python train.py --model="multi-label image tagger" --dataset="regions of photos with short descriptions (Visual Genome)" --train_examples=203450 --image_size=48 --crop_scale_min=0.7 --horizontal_flip=true --arch="squeezenet" --norm="batchnorm" --activation="celu" --padding_mode="replicate" --depths=[2, 4, 4] --kernel_size=3 --stem="deep" --widths=[128, 256, 512] --num_labels=300 --init="torch_default" --optimizer="muon" --muon_scale="match_rms_adamw" --lr=0.0065 --momentum=0.9 --nesterov=true --orthogonalizer="newton_schulz_5" --adamw_lr_other_params=0.0028 --grad_clip=1.0 --steps=20400 --batch_size=512 --epochs=51.3 --lr_schedule="cosine" --final_lr_fraction=0 --warmup_steps=4080 --weight_decay=0.0 --adamw_weight_decay_other_params=0.05
Rows from block 6, named by matrix and row number. Rows with one number belong to one channel. Each number is 500 + 40 x the weight over its row's rms, rounded and kept within 0 to 999. All counts start at 0. Numbers have three digits each. After the name is the row's rms in percent of the matrix's.
# sq0: squeeze pointwise conv (model.blocks.6.sq.0.weight, 128x256x1x1), inputs 0-85
# e10: expand pointwise conv (model.blocks.6.e1.0.weight, 256x128x1x1, transposed), outputs 0-85
# e30: expand 3x3 conv (model.blocks.6.e3.0.weight, 256x128x3x3, transposed), outputs 0-8, a 3x3 kernel for each
sq0.25 104:538499473514460494464470443489526518550472516493496470516579444605490482484497503450533524505512486513455440548462518478477421532450451515481442505513439459528488518498507465491516603548569492492530496502523538455493501496552502508495494461453562517506485485
sq0.26 091:507479510493461465484527585561517530498468521534484453421486487455554463467533507586497520486507542537529493497482468560535487512438504479538432476454468505508482458461523529515444479526475506497517542517445517478456505524471467537502465432466463451559499514
sq0.27 098:474493451477479473533445556573498458504481514525533499493491508474503558516549526480527474538488461442526463496492439469484479456548504474485516452528411504480566468469522542463469563465522502569515504458539581444557524482463496468518518444486439490508495466
sq0.28 105:449511445488450518476516549513467529507488540470485476481519481459437569520591521547519498534499489504534518520442465503493471455483505403463531570490443521485462583463533525500520464493482531531504467453506464498474382527490533500521424436498457535481506480
sq0.29 099:480473511539500518436482508466480450491513459535507568513447478533451521557506502487471454517479397524505468442506487485487508450514542489479518550465561552569467486517506538499492479631519484429502521513470457492504450530454453530524467556463519465560462537
sq0.30 098:496466489511506492489473513530488495422476504486501518516519525502502509505480471523481490456481526474509519487491501522518476484514489522463510529484501497487482462556500520502493529508498446476510526468479490532466482516481553488509472514451489476506563521
sq0.31 103:440438462488555495467468457514460469475510547565481494559532587472519502472506516479513514468451460507480466538489441472532547455546410443530452533532470506492467502522511557499558479428558556463514500460458488523523433472447525487423569494533516480481505450
sq0.32 096:550494521539495543511540511482531481561456431416435436538518503466505500521488478472554487474478557480544511439531428476496477534543546472497506433472530536498504508451473500490516601515531463511536511444471502485543499456454506509481567492466456501525456500
sq0.33 103:522492476471465493449494537498486510531514534499442486531474539510533517489521444491431523483496505441459458542453485465510460500462512552482494505467523532494574503519499532525504443465464531467523573509569515539487503493500504504448489519575532476537499501
sq0.34 098:497528562473557538490476481501546475507496510535529548515462517549510528509448495516429562514520618580596437495490552500465425542456569440563494541534502513531468552539499480589458438462506449475489592465436553525566501546515527500509477485508539581596509474
sq0.35 102:583481507485521502549506559484492483458594490442488463537561439511471537515462491452421488544432449478532507494527559549480512482481501523453465551524499465525439483475497480555451463532523526516496584470510483521496483449515461560584450412368503517521567516
sq0.36 096:498515473464426505487526481487408573486528516514506549565456507427551448507530486520558500420459494477502495470490470504553537529531466444540501519451511462525464476441515475519504512444496503535550442527490415518453553451470505471542431511479515448545521484
sq0.37 099:530573464483586514530535498514491508477574450521499497455496420489582519529505439499556490525455508442548505497530499462533466563516493465483511445465500523536475454476537513467529588507509505505536502514471489491484487554449528547471522488503508469526557448
sq0.38 102:496498527443541499517487458516487505448515476447531427514551504511482483472510524491535511518465501487533502504527438506485516517503482483547460503489449530506524492537453547544507507515501526577432544502574442410498439425471554492479453472561488532566489512
sq0.39 106:519533506518471507515490486473487482515531533461497541562518513490499450478510469591478503450560521538464449474477491461520530519506477503522530441516484542554492628501545442537525529498490464508490512489405477497510561479555479464502510440567536483464561526
sq0.40 100:449544448497511540443530438483486510425461523495508538491476518480563472432504487427446437514446466499426473497448470507476509462522450555526573483472478517451510484492550545518513438507485455467551513543537536529467472523487513504494499495439491478583542568
sq0.41 104:542488549546445440557475457477536527467470502550533499482452492469436459577520452510518548536440508427501508540533529538496499519468525536449547498549497522558521484465456506476557488489504481487558498493547501476539565483498467455419448519488544439483501517
sq0.42 099:463525478512492486468489524530498503535525625539422560481528571498524452566510448494530512559481492538472462525485470516503513491466455513481589468450442492525578506550479462435497525530475470553489485521475499470506505505473467468508556511447528518498513495
sq0.43 095:488539460581443395494462475444542482504520462494524486447501521482468481526471496540507488518458537490431501498549612522472492445516480535510498553518453466525491566430436482509533485507520439498504487477517489472484486500537512515470425491477466470473470494
sq0.44 100:513493498486478516502484504499535508515463507450484420484449555503524531548514527497559492522498536494533492510476453470477477440468507489453488441547541477502511600496523530491471508557470543506447504518480538507561501493411507495549481476523567498551481473
sq0.45 103:560480493535518541510513550513487568527479494553501488456471462478421523506550492491498462502466473496460502501525494443460530495516523543465499532472548432477519498532507508481582484530421532415498548522496470497482509526457485504513489462485500522501473585
sq0.46 096:510513533501558495551492512488569500441460517474488489511587486474519511477439429479535481514500463486463488533509498558477463505368500441489595519508520488498520451462506466631511470474544508558482476438553531481461418465455512489505573465443491509528493474
sq0.47 098:462495497451511543503595517531516448537506501466517526467477534532460496519400519439491500538504518463451513508514481497483502462585534508524479552489482496464488463474504524483524507478460516483527525550425496565510496356480447466476517471486519476508563440
sq0.48 096:528482517498461478553531507581509496487503510468532451466471480530422461503469493481487518503454569489489569489478498475523467508487504482560504471505496421456501552493522507481477482521425485484549482519500437504469516524483509525515489505535464581524495496
sq0.49 099:516497509502522488535504515480488476533450477474499474454510473496425478476514534509499542522482536497473519518494523476465469498508522495509510434485506480558532445466472515491512501520502472475524485558519452457520506499507522446537512508569535523484515509
sq0.50 101:540462472504481469464478492548513467516486476488517536472553446556561522483452425486501482499524510492453478499471578516507451499546501504467470489495469437471495518502443457508518530507556510509470494513502430484516565503552493457404543405520515468460535503
sq0.51 100:482504481474443482536489530560513480516557484469507500466517498470533429477472448534491492496478484569521481481488473449583557509547492513518459481484528495538506459547509493517453457523503509501500556441540467515493485386473553519491454608509449501515442487
sq0.52 095:445510541519500517505532515490462577496516517545430494543553478438510545425544502482493491517497484551435503533523548508463459534527444510516544487421492511514528545496507554428493474440593485457519480447492508560536521527508522514492507459473514525506513482
sq0.53 096:522475458490515522497550540533512471508508480518525576460487507443499483527542540506449470513503518488521479526483539540495462459429550495515458567569484508483475473524530575459514469517599544518550437503486463447464461498533584505462465523494485463588518535
sq0.54 097:498539438502485488488503593485460475515563441534505532470486464501509516524473471576500510525453511463528457439406484540498540489524558468484471515450545496504456499576482491542543549523575509453455461465525463502528473456548507518491476442490439511466543606
sq0.55 099:497462516563482496476483527453522422508538511507570488457507505516492562513536545515494482560489538486549480473526469529460526476484547507477483502524511513471503494479514520544490446431518530520483425511503546497554465512477507506502523535528449483476509462
sq0.56 107:524487503556489453482541470536518470550509544532517476515543547510513461506535518514489500499472468598499508489497522512439501546498523435523547464427538536494468532514481501498512447415519444486505489469502520542419485435528546502493542487540464489501531456
sq0.57 101:489466592583568555552500530475533487533549508470518513451431522498457524643467465504472436488449547517412518498521526489504489480457571539505508544478466481514505548445467460521483507500455469521494486524484406471539464424506507458495549554533433511485488456
sq0.58 097:564489518445437504481520470513486535486488487530505536472512462535496438479440487502512452487481502441525469496506506528451480512497475503443441512569494490475445532411568524538457512484508562461543436438531496552506480476537460503497496501570457466469483522
sq0.59 098:427520465578526538475526502511532480530470509522541454461470472511453487544460510591530578493543497501519520507530414507516528528489535371475482450475479568511459447446561524535518491536459572554485496538415439505535463487444566503528460501532520515504437536
sq0.60 098:444497446482534490485518498458489469504527479502499547501596466549527508515505518450488464484451529436495495525528494471467554508512484496492479540462417502526535532535456484487490481474536491527479582473481497507467487503590416495478485544523548550545538508
sq0.61 103:485408549494518488498572541469464499536543501559496519526498442517498532460554540570538456534486462464478509486528533501458518503531512539609491494552511469486472448499529563485522490469517565467520488501509535546542556482462451490481492440536510502450494470
sq0.62 099:502510493495503541516457523470490575492557464493531529457511452443488482480528504462521477495495493493483477520506506531524488481558463463510529461492500449464496472537477509434517493501551512498513510544492496457500502499573513479505467446489496412528518497
sq0.63 101:456488491433554534513471491481475506498544490496557484481486545479527482505478483462506568528475526517474457428485527491470526420534465518514481454465501465638535490480542536483479515491464492516496449475524553519482484490494447521451529495473532499451469531
sq0.64 103:503422481469504489506516543477490530501522519508533419482488547465496480449500595513497531494525441522524483500505506481503509505486547497417545480516450456476454517463493489458523448458484546469442499470514541530477517501440481532532496543523469508492559403
sq0.65 094:484507519486523510494525515481521529545536473525480470433525500539465509478511470503471455505525513438452508469461472480485495555507464501473547532525495491528457463479435538458500544549470470461523484478524495535494509503526514531503484509483469488520456478
sq0.66 105:533530550455557501505553496504484479464489485512470429479466476522507510488512447486505497549495469528478471495501468512455541457497515509503465488512497452474511433508474490529426501408513521528497509540492526513483549600516540488439484554574448453520497562
sq0.67 098:678499527500484503489513542515592509450436504471436445513492477571459520459520497558425544464470461535468473538530503522401521520498530481464497522476501573466541487481495580515515559561411474465491502530519434570525461402515494507514495470500469540501508537
sq0.68 098:516502533495501462503447481497465526550559459508517520500535535495472500479527555434541496474473542554520555440508477552613492471535496540498549484501474482484466451474510492476501585491523465495517500443436501489588498525465493502513572514455419496457437491
sq0.69 097:494427467510485507446508533533530512523483460548547534511546505539516449499553478446511509537503565554477512495492431415513519541518483521487533511490564464501505604526539641508509524491460480542468514546533542495465475482546476510503487490507464508494514476
sq0.70 102:484463522472504510507551481508515482512502453471479472473481439503503497516534538470510479517511478526478519508488533479527478501489539522563498475464492497550524485442504518521509461470446474579512501465559481479503551492498510520533517505482471438494476470
sq0.71 100:448553443487476462513554471516462498463467489523467507480467518452478497514548482515576538459561521465419533442515458523518518511502494421451532511559497494456465490457469510570455472531503453450510481452544424485434470527575507553522503529501459513452539535
sq0.72 101:503456488488535428484470482517443497510476533522442538480536474452474467499558526499455490497469481487505501505501485521514486510462473526469516537497470484531497534492481472472468439478501461463590465491447465464474479547487544523532475496495512494541504522
sq0.73 099:484482480478475514424416476469479493546491489489498542479421476501421603526480460500541497477471526512454423451456458477549477498536486513507479447485495505457502549498528471560509556485468482547455464510418493480496540486436437505515473482494489536466508495
sq0.74 097:432452483533499458529516514520502519543511569500473527597532558500551546619474474508561521519513523490481516505528499496481508489489542530536488558495497483522486492488416502462484467536449513481470507464461498474509472459453498541488454459520493513507561526
e10.25 100:469473461477461463466587538501474541472508480518521447496477535458580449416503441441539466480511478587481501505511471476465525586475600474480460512433481460455429532440551535491547454470518515524546419461495469482550516481491539518497513503496523529440511413
e10.26 101:532508505425492500468600570493443500459466457468535540493512504543497494468498505476545484467451497537477496537486480589511554499427542443472534514496540537525481444472522515527470521454512482510528451528434537506536459519493487473563457432414503477426536557
e10.27 107:514559494493466507550484439486552504494519484437476539517437565539518483462509461537478488439468494493526519543478543549565547556518448444412467469500508576483472449509442558482453498553455541503522535464465559507455481537526457433481556513486497476488450500
e10.28 106:511499397452534541542523549528520509522560513506475449438525503480484490534533611513542567513488499495561568464557570498520483508504563544473493576515588508444516471444445479489520546511552530482537498476470465427549498493525527489501498545543529437502485436
e10.29 098:530556532519478543513493499499422502468420493467465535480466499494503489488561488556535489515448467559453499487443513523441559494498541477540544550505489421480504497505498541521573479478467580493391545521482502471499520478575493551464488574400474549481478499
e10.30 082:480518500469534474537505524429470521553525485548502488484509511514462483492446512561489543525562535423482501495478440560494492479548488502498466494543463443528499465533501446514494478478541557449534566486533436518475482557485530478478453557565533497576512431
e10.31 106:478495522579494468547490530539481484562519490389458489505515518496465422567427506533452482622440505547546486528458496578529571559456512485444470457484479499509530466480560549457451577554449464516483507435412474520529551500480463563480512447499485432515565499
e10.32 109:481499455481495496565520482498519534490551459448567465590480482508456485535447502517507555479489533475463510529503402557471493525505479574486585489487467550466486517438476459456427452477589489549473504447448477522440511500543444440492514481516410532464459449
e10.33 105:493527543513490552474437516521516532536534505525485492584542490537510546436552471487524608521429520507433482524493551531528461496536540523481499496558465468430423555545494607525517458567469534508592472511439464511486502557545565477468587377518543425539499518
e10.34 106:450478512504406466504480428506469564507487482449506564469548510562563495457444534496572527460440553471465506470565501542496487515446596489484481518449438505496507479563452560454491483495440527516410551489554540496471476549479547576459536533437533523474470536
e10.35 107:533480498523453469452493511529493468448498530478442573446474463450494662509541497456458482487457466508520437522448489488578562495479476512590548518432507471466517474473474481457505482488461597515467502457489507527523513512478470493551532530557485530441516514
e10.36 109:498496482443524475523468471574528517563569496507486502511502415374513457502423488492555459510477442479506507475567481470475485465527512554467477483474530463544499462517477527598473518578530488482442456470539475589568462446519487419552536425545531420463523571
e10.37 103:561547532557423534533486480448476521463446460569466492507511523562565483467551575506506456467599458501492564537553522474505590533467474496470509500486449571477501540498463456499526482469517502482490443498497491468493418434467485437538478448513482428539553476
e10.38 114:511495565465463535499510557555481429480477487494487489477548440466459524522493459511506452539557474476507556467581556601532485409485409521536465425516498539535481580476444538545458423454519501471499497466560446474457500492518525524470521470542468623529488535
e10.39 103:523563489549498529468480498544494494473533603521450547481550567515516429481470561469471549567500436508441514483498421528498529499488466483482588533465468493501451517547528542545597461557480520509532494553492497538495572551473512539539521514427521503443539481
e10.40 098:457434454490431506527494521507407511491477540458524436559450497534544524503493559566477512465529540474456483515492480502496488477566523408438490438420408552517486508517491530533507496495511504490533566513444430538521487494496496515494537446514550516476482547
e10.41 105:482421492559519492472506510500507479493507452507461470474504440524442525521480519564534576572516507487501488476483516469495545481501430498516510499506579520590563445545477519507560562451475477435531486524461497540491494434546422484522504468482465493476554423
e10.42 103:479549441433548484554533473430502495438440536546471563460512462536527478481428450541460573496496431488448522550468501509465506527515527464541534500521423511508438490486472567502582477539482519462544469526531444508461479525429477489554525532526434524499460551
e10.43 100:495466508509508494514553459517605576457541451519537499508459473573534409512477461504501503506498514433484449511432445507520509461491527537550517478437523495531492537570498498533482512452548435502477563470452575432578516553453522519412488484461535533464502537
e10.44 104:484505529542480598564496503469476540492462531496455502509443626459518500503504541503535480544453541487493476454436506482523556504482386457457542538521517492496585542444481514463418482511452544549496481450436522525485446552456561526491440464526467467493465518
e10.45 095:496525512531477470471504462517470458491473473530506475524529472467525530565483449374437518536483512488580460425485604469404467489480527466517523458506433481468495509503470471500492464441514494537407517488525478470502501472409508471435482521498492531511542476
e10.46 104:512528484468448435531465454518471483486500523469478497543512522455556461548445469463550533425546507461483487525492473541451594523454531460454512474515586510515530522493504464454490552547551525472521480476403431525492486448528497521462614505496489457472480555
e10.47 106:504496464516541462491436489540539539495555413487528483531587470573511487522460507509446501464540477498471519475515506519466465591503551527462529474463503528532437430518453516510499490447531516488505492501480539574501506501575458487493522492527483424506501554
e10.48 103:493552506547496616527462492530387413519492523519499532476499510477420468465388519476522499483481432499507512510510499511493467464526481523456517515487446474441562497433624548535498523522535572523474510459513475436555472528493482503493550491535540452388474472
e10.49 090:439501510523535489556466543501495421451525469496523385511447551506491470538501517563451481537539494538528424547458460463486433474509511491531463454517544544436418488467498537527495487494472556452495529458432479542519452448480455496392473501507496457505483520
e10.50 101:492533554532604467484581480498507478480503522432454442485479493504472506487481543464493496546600460516451478471502541553511565512414515480425498572537452448526509582490538408415500539461460515500556497524489614536500545462495524473505526433521493522482453435
e10.51 104:473516449488481563474568493481498547518487516496502530437483547525564479437465527509533464575463470471495507473494488511482489578439549547519533491519444470456494562425556514453483511535496483438450455501518504453464502451512507502510473581464537472566481526
e10.52 109:514483493499471559452443464524518478469439491518472512512451445468492501480504553466521516487500561472572530524571431489567527516463507571510489549418480450476476439533456525455514413497539573477530609427461460447494475507431462450527504523500446533464522509
e10.53 102:531504479467464555478497551568473514559487493499463506535488510502485563517493459517421546577518476480556508546563394514483578430483542526482505493536464489492484426465494575402487473518528512403485438459491539501533606568463465469476463487458474522489510522
e10.54 104:479540499450486481463503508445436509464467473501443518456479540558548484537465474499574421549537439446525443513542492530508551527510511512434485472520489459414524533526450426530477529473469419503474463488517509559481572433518497475494435567482450434506531505
e10.55 081:541480466444494507539512454542611483391466509496496559539464517486445553448483506503485504513464466528461481534531532465469478480544538451462516447447493531511516478512522482526522506541537479508520503530479495512492545543574493526505538462534546473505488455
e10.56 096:470498517381482506482446523513545580465499490518492521451538518532574457475479491506490464471452544548476540476485568570461509530415428598519458554526517530562437508480510514475537440463516495485504547409522503494495521458505403480527459391460541504447523515
e10.57 106:546526454481464481429500507477525491529462519612508566437461515495550460577471540481477518533494508493517508542517494520428450574528503450533493495516538488439512503571415413496565472434497487492499474501475521526451473507512450476425492512506468496450592537
e10.58 096:478495497522454501473513514517511519539497433569546444526566506434471533502514492547528453537491445527514447538447491450517448535467530573530452482457432490573515448490544460528572445525546510540506497504424433418478498511533495507489550445548509535484491474
e10.59 107:507545484485535526512493514581469495475475523531451547517499445566456554540418477502492525543600471471470497458463503573577492525482566465482454469482468431539566487510507541471562595530531565546431467491471471595419473446521473448523472506495508439504474534
e10.60 102:506491460437437491482478463584528455451463447518470491495504578486498497500545530515530514523474473483527543562393463465487493485412438459442483491517558490484480501524524521472542417485522471532539440395462582507471537510521593452572533402554490564453496516
e10.61 094:501488512463535420499459523509527539575490533441419512439447564431484590492549529507464474506484498503481525493516502540567433525457502595499466468490492546468483483531473491503489434520498461481535523491482569468551510494451551479458446513520475527582482464
e10.62 088:501502545522504458508423516477462528530480514510551485531497533448465487482495459533547514400522486519475464463550489517511579551486492501569468494483480619493504456546481560540550474509513527470485496572490480539568554445583526465566538514496547461543453479
e10.63 086:463481410554458485572473507498538534581462490448543471518475491513556509462496499522569497410565511437557533500501501527534488518489500517537530520438485549460507481508510565477474521487594477512483494506462486564509520458508496514451513458457500460498453443
e10.64 087:560513526471509523532409513515526608542473464518462383497550553530531542494491526496490579528424512494522486525435423509455524539452531429465562523513557472542492456541531462479570536533504494395505513486539503492434500477470463426515507440470479565529446506
e10.65 096:486536487509539503577442547460477460552512470576492506518488410447510495450530488489508433522551452526462611456475561541471502546517542491467510426534523460519528553448563544514501459477541453489485564517468526503467485555410502527482538537495467592538532418
e10.66 098:522461456500561552521440492458471536523439401497495433508520463494571516530510466522586545512547441459495505529408515479485566486541490529453506490502501450496474445466492435479458525487498474513470566505433504524507516487464475509465474503457562447483488444
e10.67 109:501477508500474434458517485452529482477516473455543494437459486556447598525458503395466501468490454518528443447466474515492512448447594460548540508543514575480536523489514431428546464465498455535476540421462535508553477473555480480480507502525545486473486540
e10.68 097:504471488437487433541541448520553506459555506469509528503453543499443452510534453484462549465554519507465501492562500523526458433542531505380519513463529467488429471513507530551404474530548532472475442502455478524491507510484476516481516482457466485511502499
e10.69 103:528466492506525465448487523521480533531460496471509491485413483464511494514468510563442444518555520461439538460506469511575468474516505459467501512458553471538523526526520454462448512472461462479454623475444543508454463453443498473448498544530473550481514427
e10.70 081:521432465510485485485466476559548526545423471522465465524552473491474552544529545393493459545521500392510438561565493516496459493460468535467463531489551456433551464525524507487537496514537493440573471497524425540487500478492483518480518507510458493398448457
e10.71 091:468521569518612496576453466529501542501523536510427402483514524554452542555531495546559528544500436551454513472505434585508559494450525539507577502452488411459587525515448425505515504491547499416483510462543468485458494525481510534534447472492408568414459479
e10.72 085:491491449533524492438524463483487480448472521457492464560460560471497476534454504488472520587550481492509541540480494577483576513449449563485573559546440491485480427472427558570561521595518551462528523491505497548500596502473503545501469431466554513523557487
e10.73 103:508523528549534475483576596464555463426588499542547567501493572536489476523461481460553571501379534446468470472547513517553528555466475523514471530450492503528516460503492469591559466531520500491413529499539481439502511544584456509515524455501462526501510565
e10.74 107:515489524509523495544507489488540485485440534508481510507489482505604469470437500479542521539476518458522433503493442501511532444456450510506539509552511456504507411517532485466525567418558541536470515511458538468542494455579514478522468485442486538511569483
e30.25 097:462496502459510512449461479505479505523476522542486523495523480490476495451488496532487454546502522456453465465481465509577483490531459546556519470483461438456460504520509470548537548568566415427426481496473542500483461475445517492508453486492
e30.26 104:540586631481476500516492518388464480445494538432425549538493498467491459503469490489485513489476481508494496497526471515527487452415447456400464432438510571556513513497523499480532534533508501524527472494487552547486414444440517531503500538496
e30.27 099:487471482533531465558571557491440487514508577482468480495517551492476509489453449520437501557539529521526570532559531515489492478475532454438456494482488484484515476461458530462480534428432545566535540548485488456410490574562470497557467492562
e30.28 104:480398461496457500467516552525463440521531479505507517536557552454475471464500486458497430489592537536534469487583500462454457454476489464447511436430471392393419530432497512469502517535470509439519511460537525509519488524480482514455517485516
e30.29 097:494494545457478489492514501577532547602519498597510495549527526477495520522498531531513563516483493475487490522502471497447499424497513516487528524460500470474485459465367539482428519583533425433432459487504519601607471485494549587436558528419
e30.30 102:528483496528483441491501496489474528526495486507476469514487474475538544430489503513531481420493510437491507516483491523503485476478470482477518480521538526547514436493491455493505510529555527562573481523491472501476479511445496502499450496496
e30.31 100:538514549595552544499558499492454539484504505520548524507477454503494475452479465569527515499530492434468453555510525590495488556513532475436454566530489488515511535474503482440446536526544533552546491482538553564584471460503461510516494501547
e30.32 100:515552523478507477476469437558476474532491499469468481469523508527504496527466476553490582466493490477494480521528530493461519505503571508498544547523520522577539527575578524498511553484519517550543462516423477500444468516517480512492500523517
e30.33 098:559488534511474404534522467461554564368495553433476538484461475493509540552551521502556529468509480495477457521535530441485459450449461558505553498480509460464464425493467455502455485544507526565481536580535510534519479516514518538561497479516
e30.34 102:472441522532484566556534561600556545501539509458473531494466443518430488557495540474496560476554527457452412529494517473455531488501483417443468548521531520494487433515475447461472534536543504451525471494487551562460558490539585503487561492524
e30.35 095:467574540490531448508503444485452485481517515508447408479528499521507465564491462508483503541495514436449476548434474480483517465557507644545535530472463490472523443526482428467466484547543532528500493537531420518531555514488578557505563531515
e30.36 094:534485555593584668512471528481468483533500476524515506483543539555528531490465503556494480542521543521533593486464456450523481418513473567553546475447452461424457496468443532547528481490509505544511524492507484411469521500467478483503559510458
e30.37 104:537552529500518500529493552523499510507497527483506553507462524545497507492518478570547589521503476499518453532558564533544550486413457511490495435430474527524515440447417490499481497507484472457484483447497473509481537560473554531528583561538
e30.38 106:476478511463451494523515467517457488552507535524440516483472502500496518494473454454531559470510481489500519501472508494564556484594523547486500542488510507466437506512506471515489516546563498504516515494496496481454465488471507546499541498480
e30.39 096:524530555586588606473489496537561512535518488561483532515514508470506457474468445466538463471490504542527506520486544532580529486516497501528486530504512513499530506580541484482479537509514566557535539464455504496511546505539501534562497518469
e30.40 100:513526512496553522474508506510497556490500460497509485511479414554502466557579509421424502506473472569515506509496437506515477486517547459492490538537489559511463480471444455455437523495455521498439473443474525513485465479448483494472459458413
e30.41 099:450471450490502511410464452475494488428513500443464477536429486507475489467442427499547579479475482493444472561501535483497466429448435554571525517547465473545486505502460509552521490545517493509494573603559492459468542524524492498517528529547
e30.42 105:469491453492517498518542578552520482528478457514489443554468507515545578426534515587601537518528468516479396481517497424413470501535534481533536489529478533549478457461481462490496509490533440466467474523515507524436479385455524470566533501466
e30.43 099:577501567526546538531542511418487539433464474480537545564605600451506520451473484532484480539495491519515483491463496462526521500464491467492533551534526483516455538556556449465528490503556567565564508553501453455408486444431570510523531462521
e30.44 094:540570549466399506473529537580475500497437493530535472515440553555481453598530497494486470525556480480523490550615560493469497543493515499552521541500522563535573455500503472463484477476458509508543525584564524579486491485525448519520507535596
e30.45 099:493517525476493490478518550522509525501519565464505507509537551420525505454498478510525529473570499533556477502463585497493482446487447519427434529521542519562571581530527540515566534536558440405443539523561496527521444469415476439482486497512
e30.46 096:485505484493515486479517521485471508547544517572582461576542489528537494554529511484487516522518561507496517492518428521509482508544504542571591438464508425477477516506490471527541453540546565579570513548516468474501496540507517566566496537497
e30.47 099:522511520538591537503491423555600511555526463578556485469518455470502522551509561523560536527483543559524574441503477443508479462505515489488461494493522533557530482487498463454565516521564507505498502537468479544462552618589510527523503492458
e30.48 100:450458486456449490475461491439523510523550501488521520512546518444541520447473505489497467520485442475443450496545513534567525493503501527496463503487503510484459533543577518550586431460484545537471478500529475508528541588582521529555499522509
e30.49 098:494443578500470523511470544483506495526527487545565477508520491559491485549499471486430426459393434579514568458609530437522516426409451442475466433470450590580536509543491504520526587572563545558552450511478382470459438467507503510535561547556
e30.50 094:396417407516500468469429454511544578538537534558567515492472560470450483502497468452449478532501504559576529494465463519491467529495472415433434483505478530579599473487465529521471503490483436483485512562574497518544547555515514530552511581603
e30.51 096:552528546508533538475499477496513519503553534449532531486527526446490481452517509575518494468504486517517500480477531437537530487538516532524543530507524427499515581569606474482481474537449503498500517560516508540555481454447523535485417453426
e30.52 095:510476495460512483489534542491479511497516549529506554452586554402494528506475532458434461519494488489549490458451489506470437496504497513531507487470546538507568616558537521501507521541534531547563502494524480487480482483484519551533438480493
e30.53 102:506481488554515521591576510473504471477485445409487488505501474619605531515493474530511534566543513451515503526550513559504504563528502480505504560519515560540486493529561528521543468478550494554483551550526476442548555549505537491445527563469
e30.54 097:510429496566501530496470482504543445492485448437458467524593568507511534532511518480447463481486508564512505503539529455480427456476490496485520472511522528558520532532505559551553524519551493496497523500524478413453496477415472451420485522521
e30.55 102:517539470502529532517558551538536517537520543526554495512522476615446414594516474563612487470438524475476551505581537537470517507370478536473487499480431571551525463507517481483532486459512459500502521509541524529517500454457572526460573590494
e30.56 099:551528542486543561456499492517488551496509572499504541550476477500528499483552486533591530518488462475445470461452507535440502504429490504490482442472449527508522497485473536497529463430470522540465503489429487520466497486581460435512508479512
e30.57 098:474503463441470496427487494535532491477507468500496460415500473424535482458526533510507508518477446530478474533523536454512498548553546471470479557581526514545446541510560557545575517568539546546532509504517502517502462459486462486517501548600
e30.58 103:429394458473464526532477515508485520502506440486492400411474491551530471504502471432503494514478503461399421490512437503521536466460481485540496481556507514545561490522494479528481535562492550536518523482445508470499564489488537481492579530486
e30.59 097:504464466534448555595520568472472497503542514446487520451462492524487433486472465504525541377440427454411422524559504474445482492479474462480469517533519563551535432441440536507488503566516493490526578539515498526527534485474493500530474486512
e30.60 098:576502562562451478476478448476427464492507544453496572416496504525474568481499456446446443505487534517540482537446523463439477500493522452454449495487508488463449493525491464503494581554542539558536558579507517496421532478501549549574557523556
e30.61 102:560542517499542543527494493445453489426476461463429371509463500494462492481469492471476522518502467542478458503475413456467520487464491490542493454521544491480504511499502501520485494498505486511544471493537486573526507479531478451499502466529
e30.62 100:506537541573508514509453495422525511466504545517448516491518459484515501464429472548431450427474495489547544496483518532477501458430492458441438468522514560545502441445448481513480479534476496498516499458416478470452518587527466500463495546526
e30.63 099:472456493551493487470480533434440501514443496582508476504497498447492530455462485519458460503444425571484456434467518441504507418552532428472506518570522564529582361440502469487512514536519435495509468532472585581540468490483484544493615552445
e30.64 102:498460503556495490502470513508527487447528546471491500498525570444482541446506549502464571525498514472469555486511529480560577502585564476439509564548574453464484508512512437482484463500493496518514508508521571500500516566510545544453500471429
e30.65 107:516507485487478505504445522424494526533518485496482460497480516479438456564520504466518499483506525536495500468489507505526576473475483470485559411461489568571561547518554529519512488444400522588573515534494459477455510469461537483465578515464
e30.66 101:482455524509419500550533539539479474543509450510532527516455463496417442472531472391495509511595530486446465459410418538501530533514534552558545483507533547563561455446518513502502533533537522568547511523576452492433565511514549435486572454517
e30.67 100:499585509459514455436416398513507470487502492517491429508503478502536501520526456494519530428470442507463518485553487463473488529528508459469484459509461496524486501513517489489500494511495475425507426513549473591619541566567467535563449514540
e30.68 102:449489505511537582571528544536583523538556514558538469588581538550439465551458505597518514500527548487479484435454493546462534573506517532533558519531495514559587493425543528454559477493518530572589493477505459470435545531567473423426462454479
e30.69 101:490488485444473479480494492491495477479519518582439528490460555459462547530504475450508504511582497506530529442499492490548500523578510512517508476509534486476504488563519495534484407423460430458447553530563477475506527455489442458457492461471
e30.70 105:471501529533499481537544511553496484565515559508567473543462521567429453519457498471490466558537487533499444428493527446418524486490471491574524482499472488489478455493482548517545432468512531487545480518562477467492517512458498549475512505490
e30.71 100:573497486584526530474408515501536552517531514480541482546430566592439539583487508447472436470494534449478551529521467506470540570564546542561488529499491530463540504418468542515546470480484559569482492495510469479475527534555467509500446491489
e30.72 098:528520492466440480467518485427466456504536454502489467506574608474484529479497551499573635523499494478467480471538510395488479447463435463503516489531539537563559558542542478488506552518495539518515571567567567544525446480445543520510497534497
e30.73 098:540537557521490507456412436452542546490478504532490451509467530517472564561446511496408422559498499587545581479494444515532477571538483440452419468479469549478479471477469509524527464485548516502500525486501508565543517554533496509523506462475
e30.74 103:444458415527469511513513521513472530540475430497529534496510533481487458450499523534536543490527478511502489456447459525492502501523451517469466560550524449436429569524502517497476533553498525513504565543487504519484456391480519475525487472507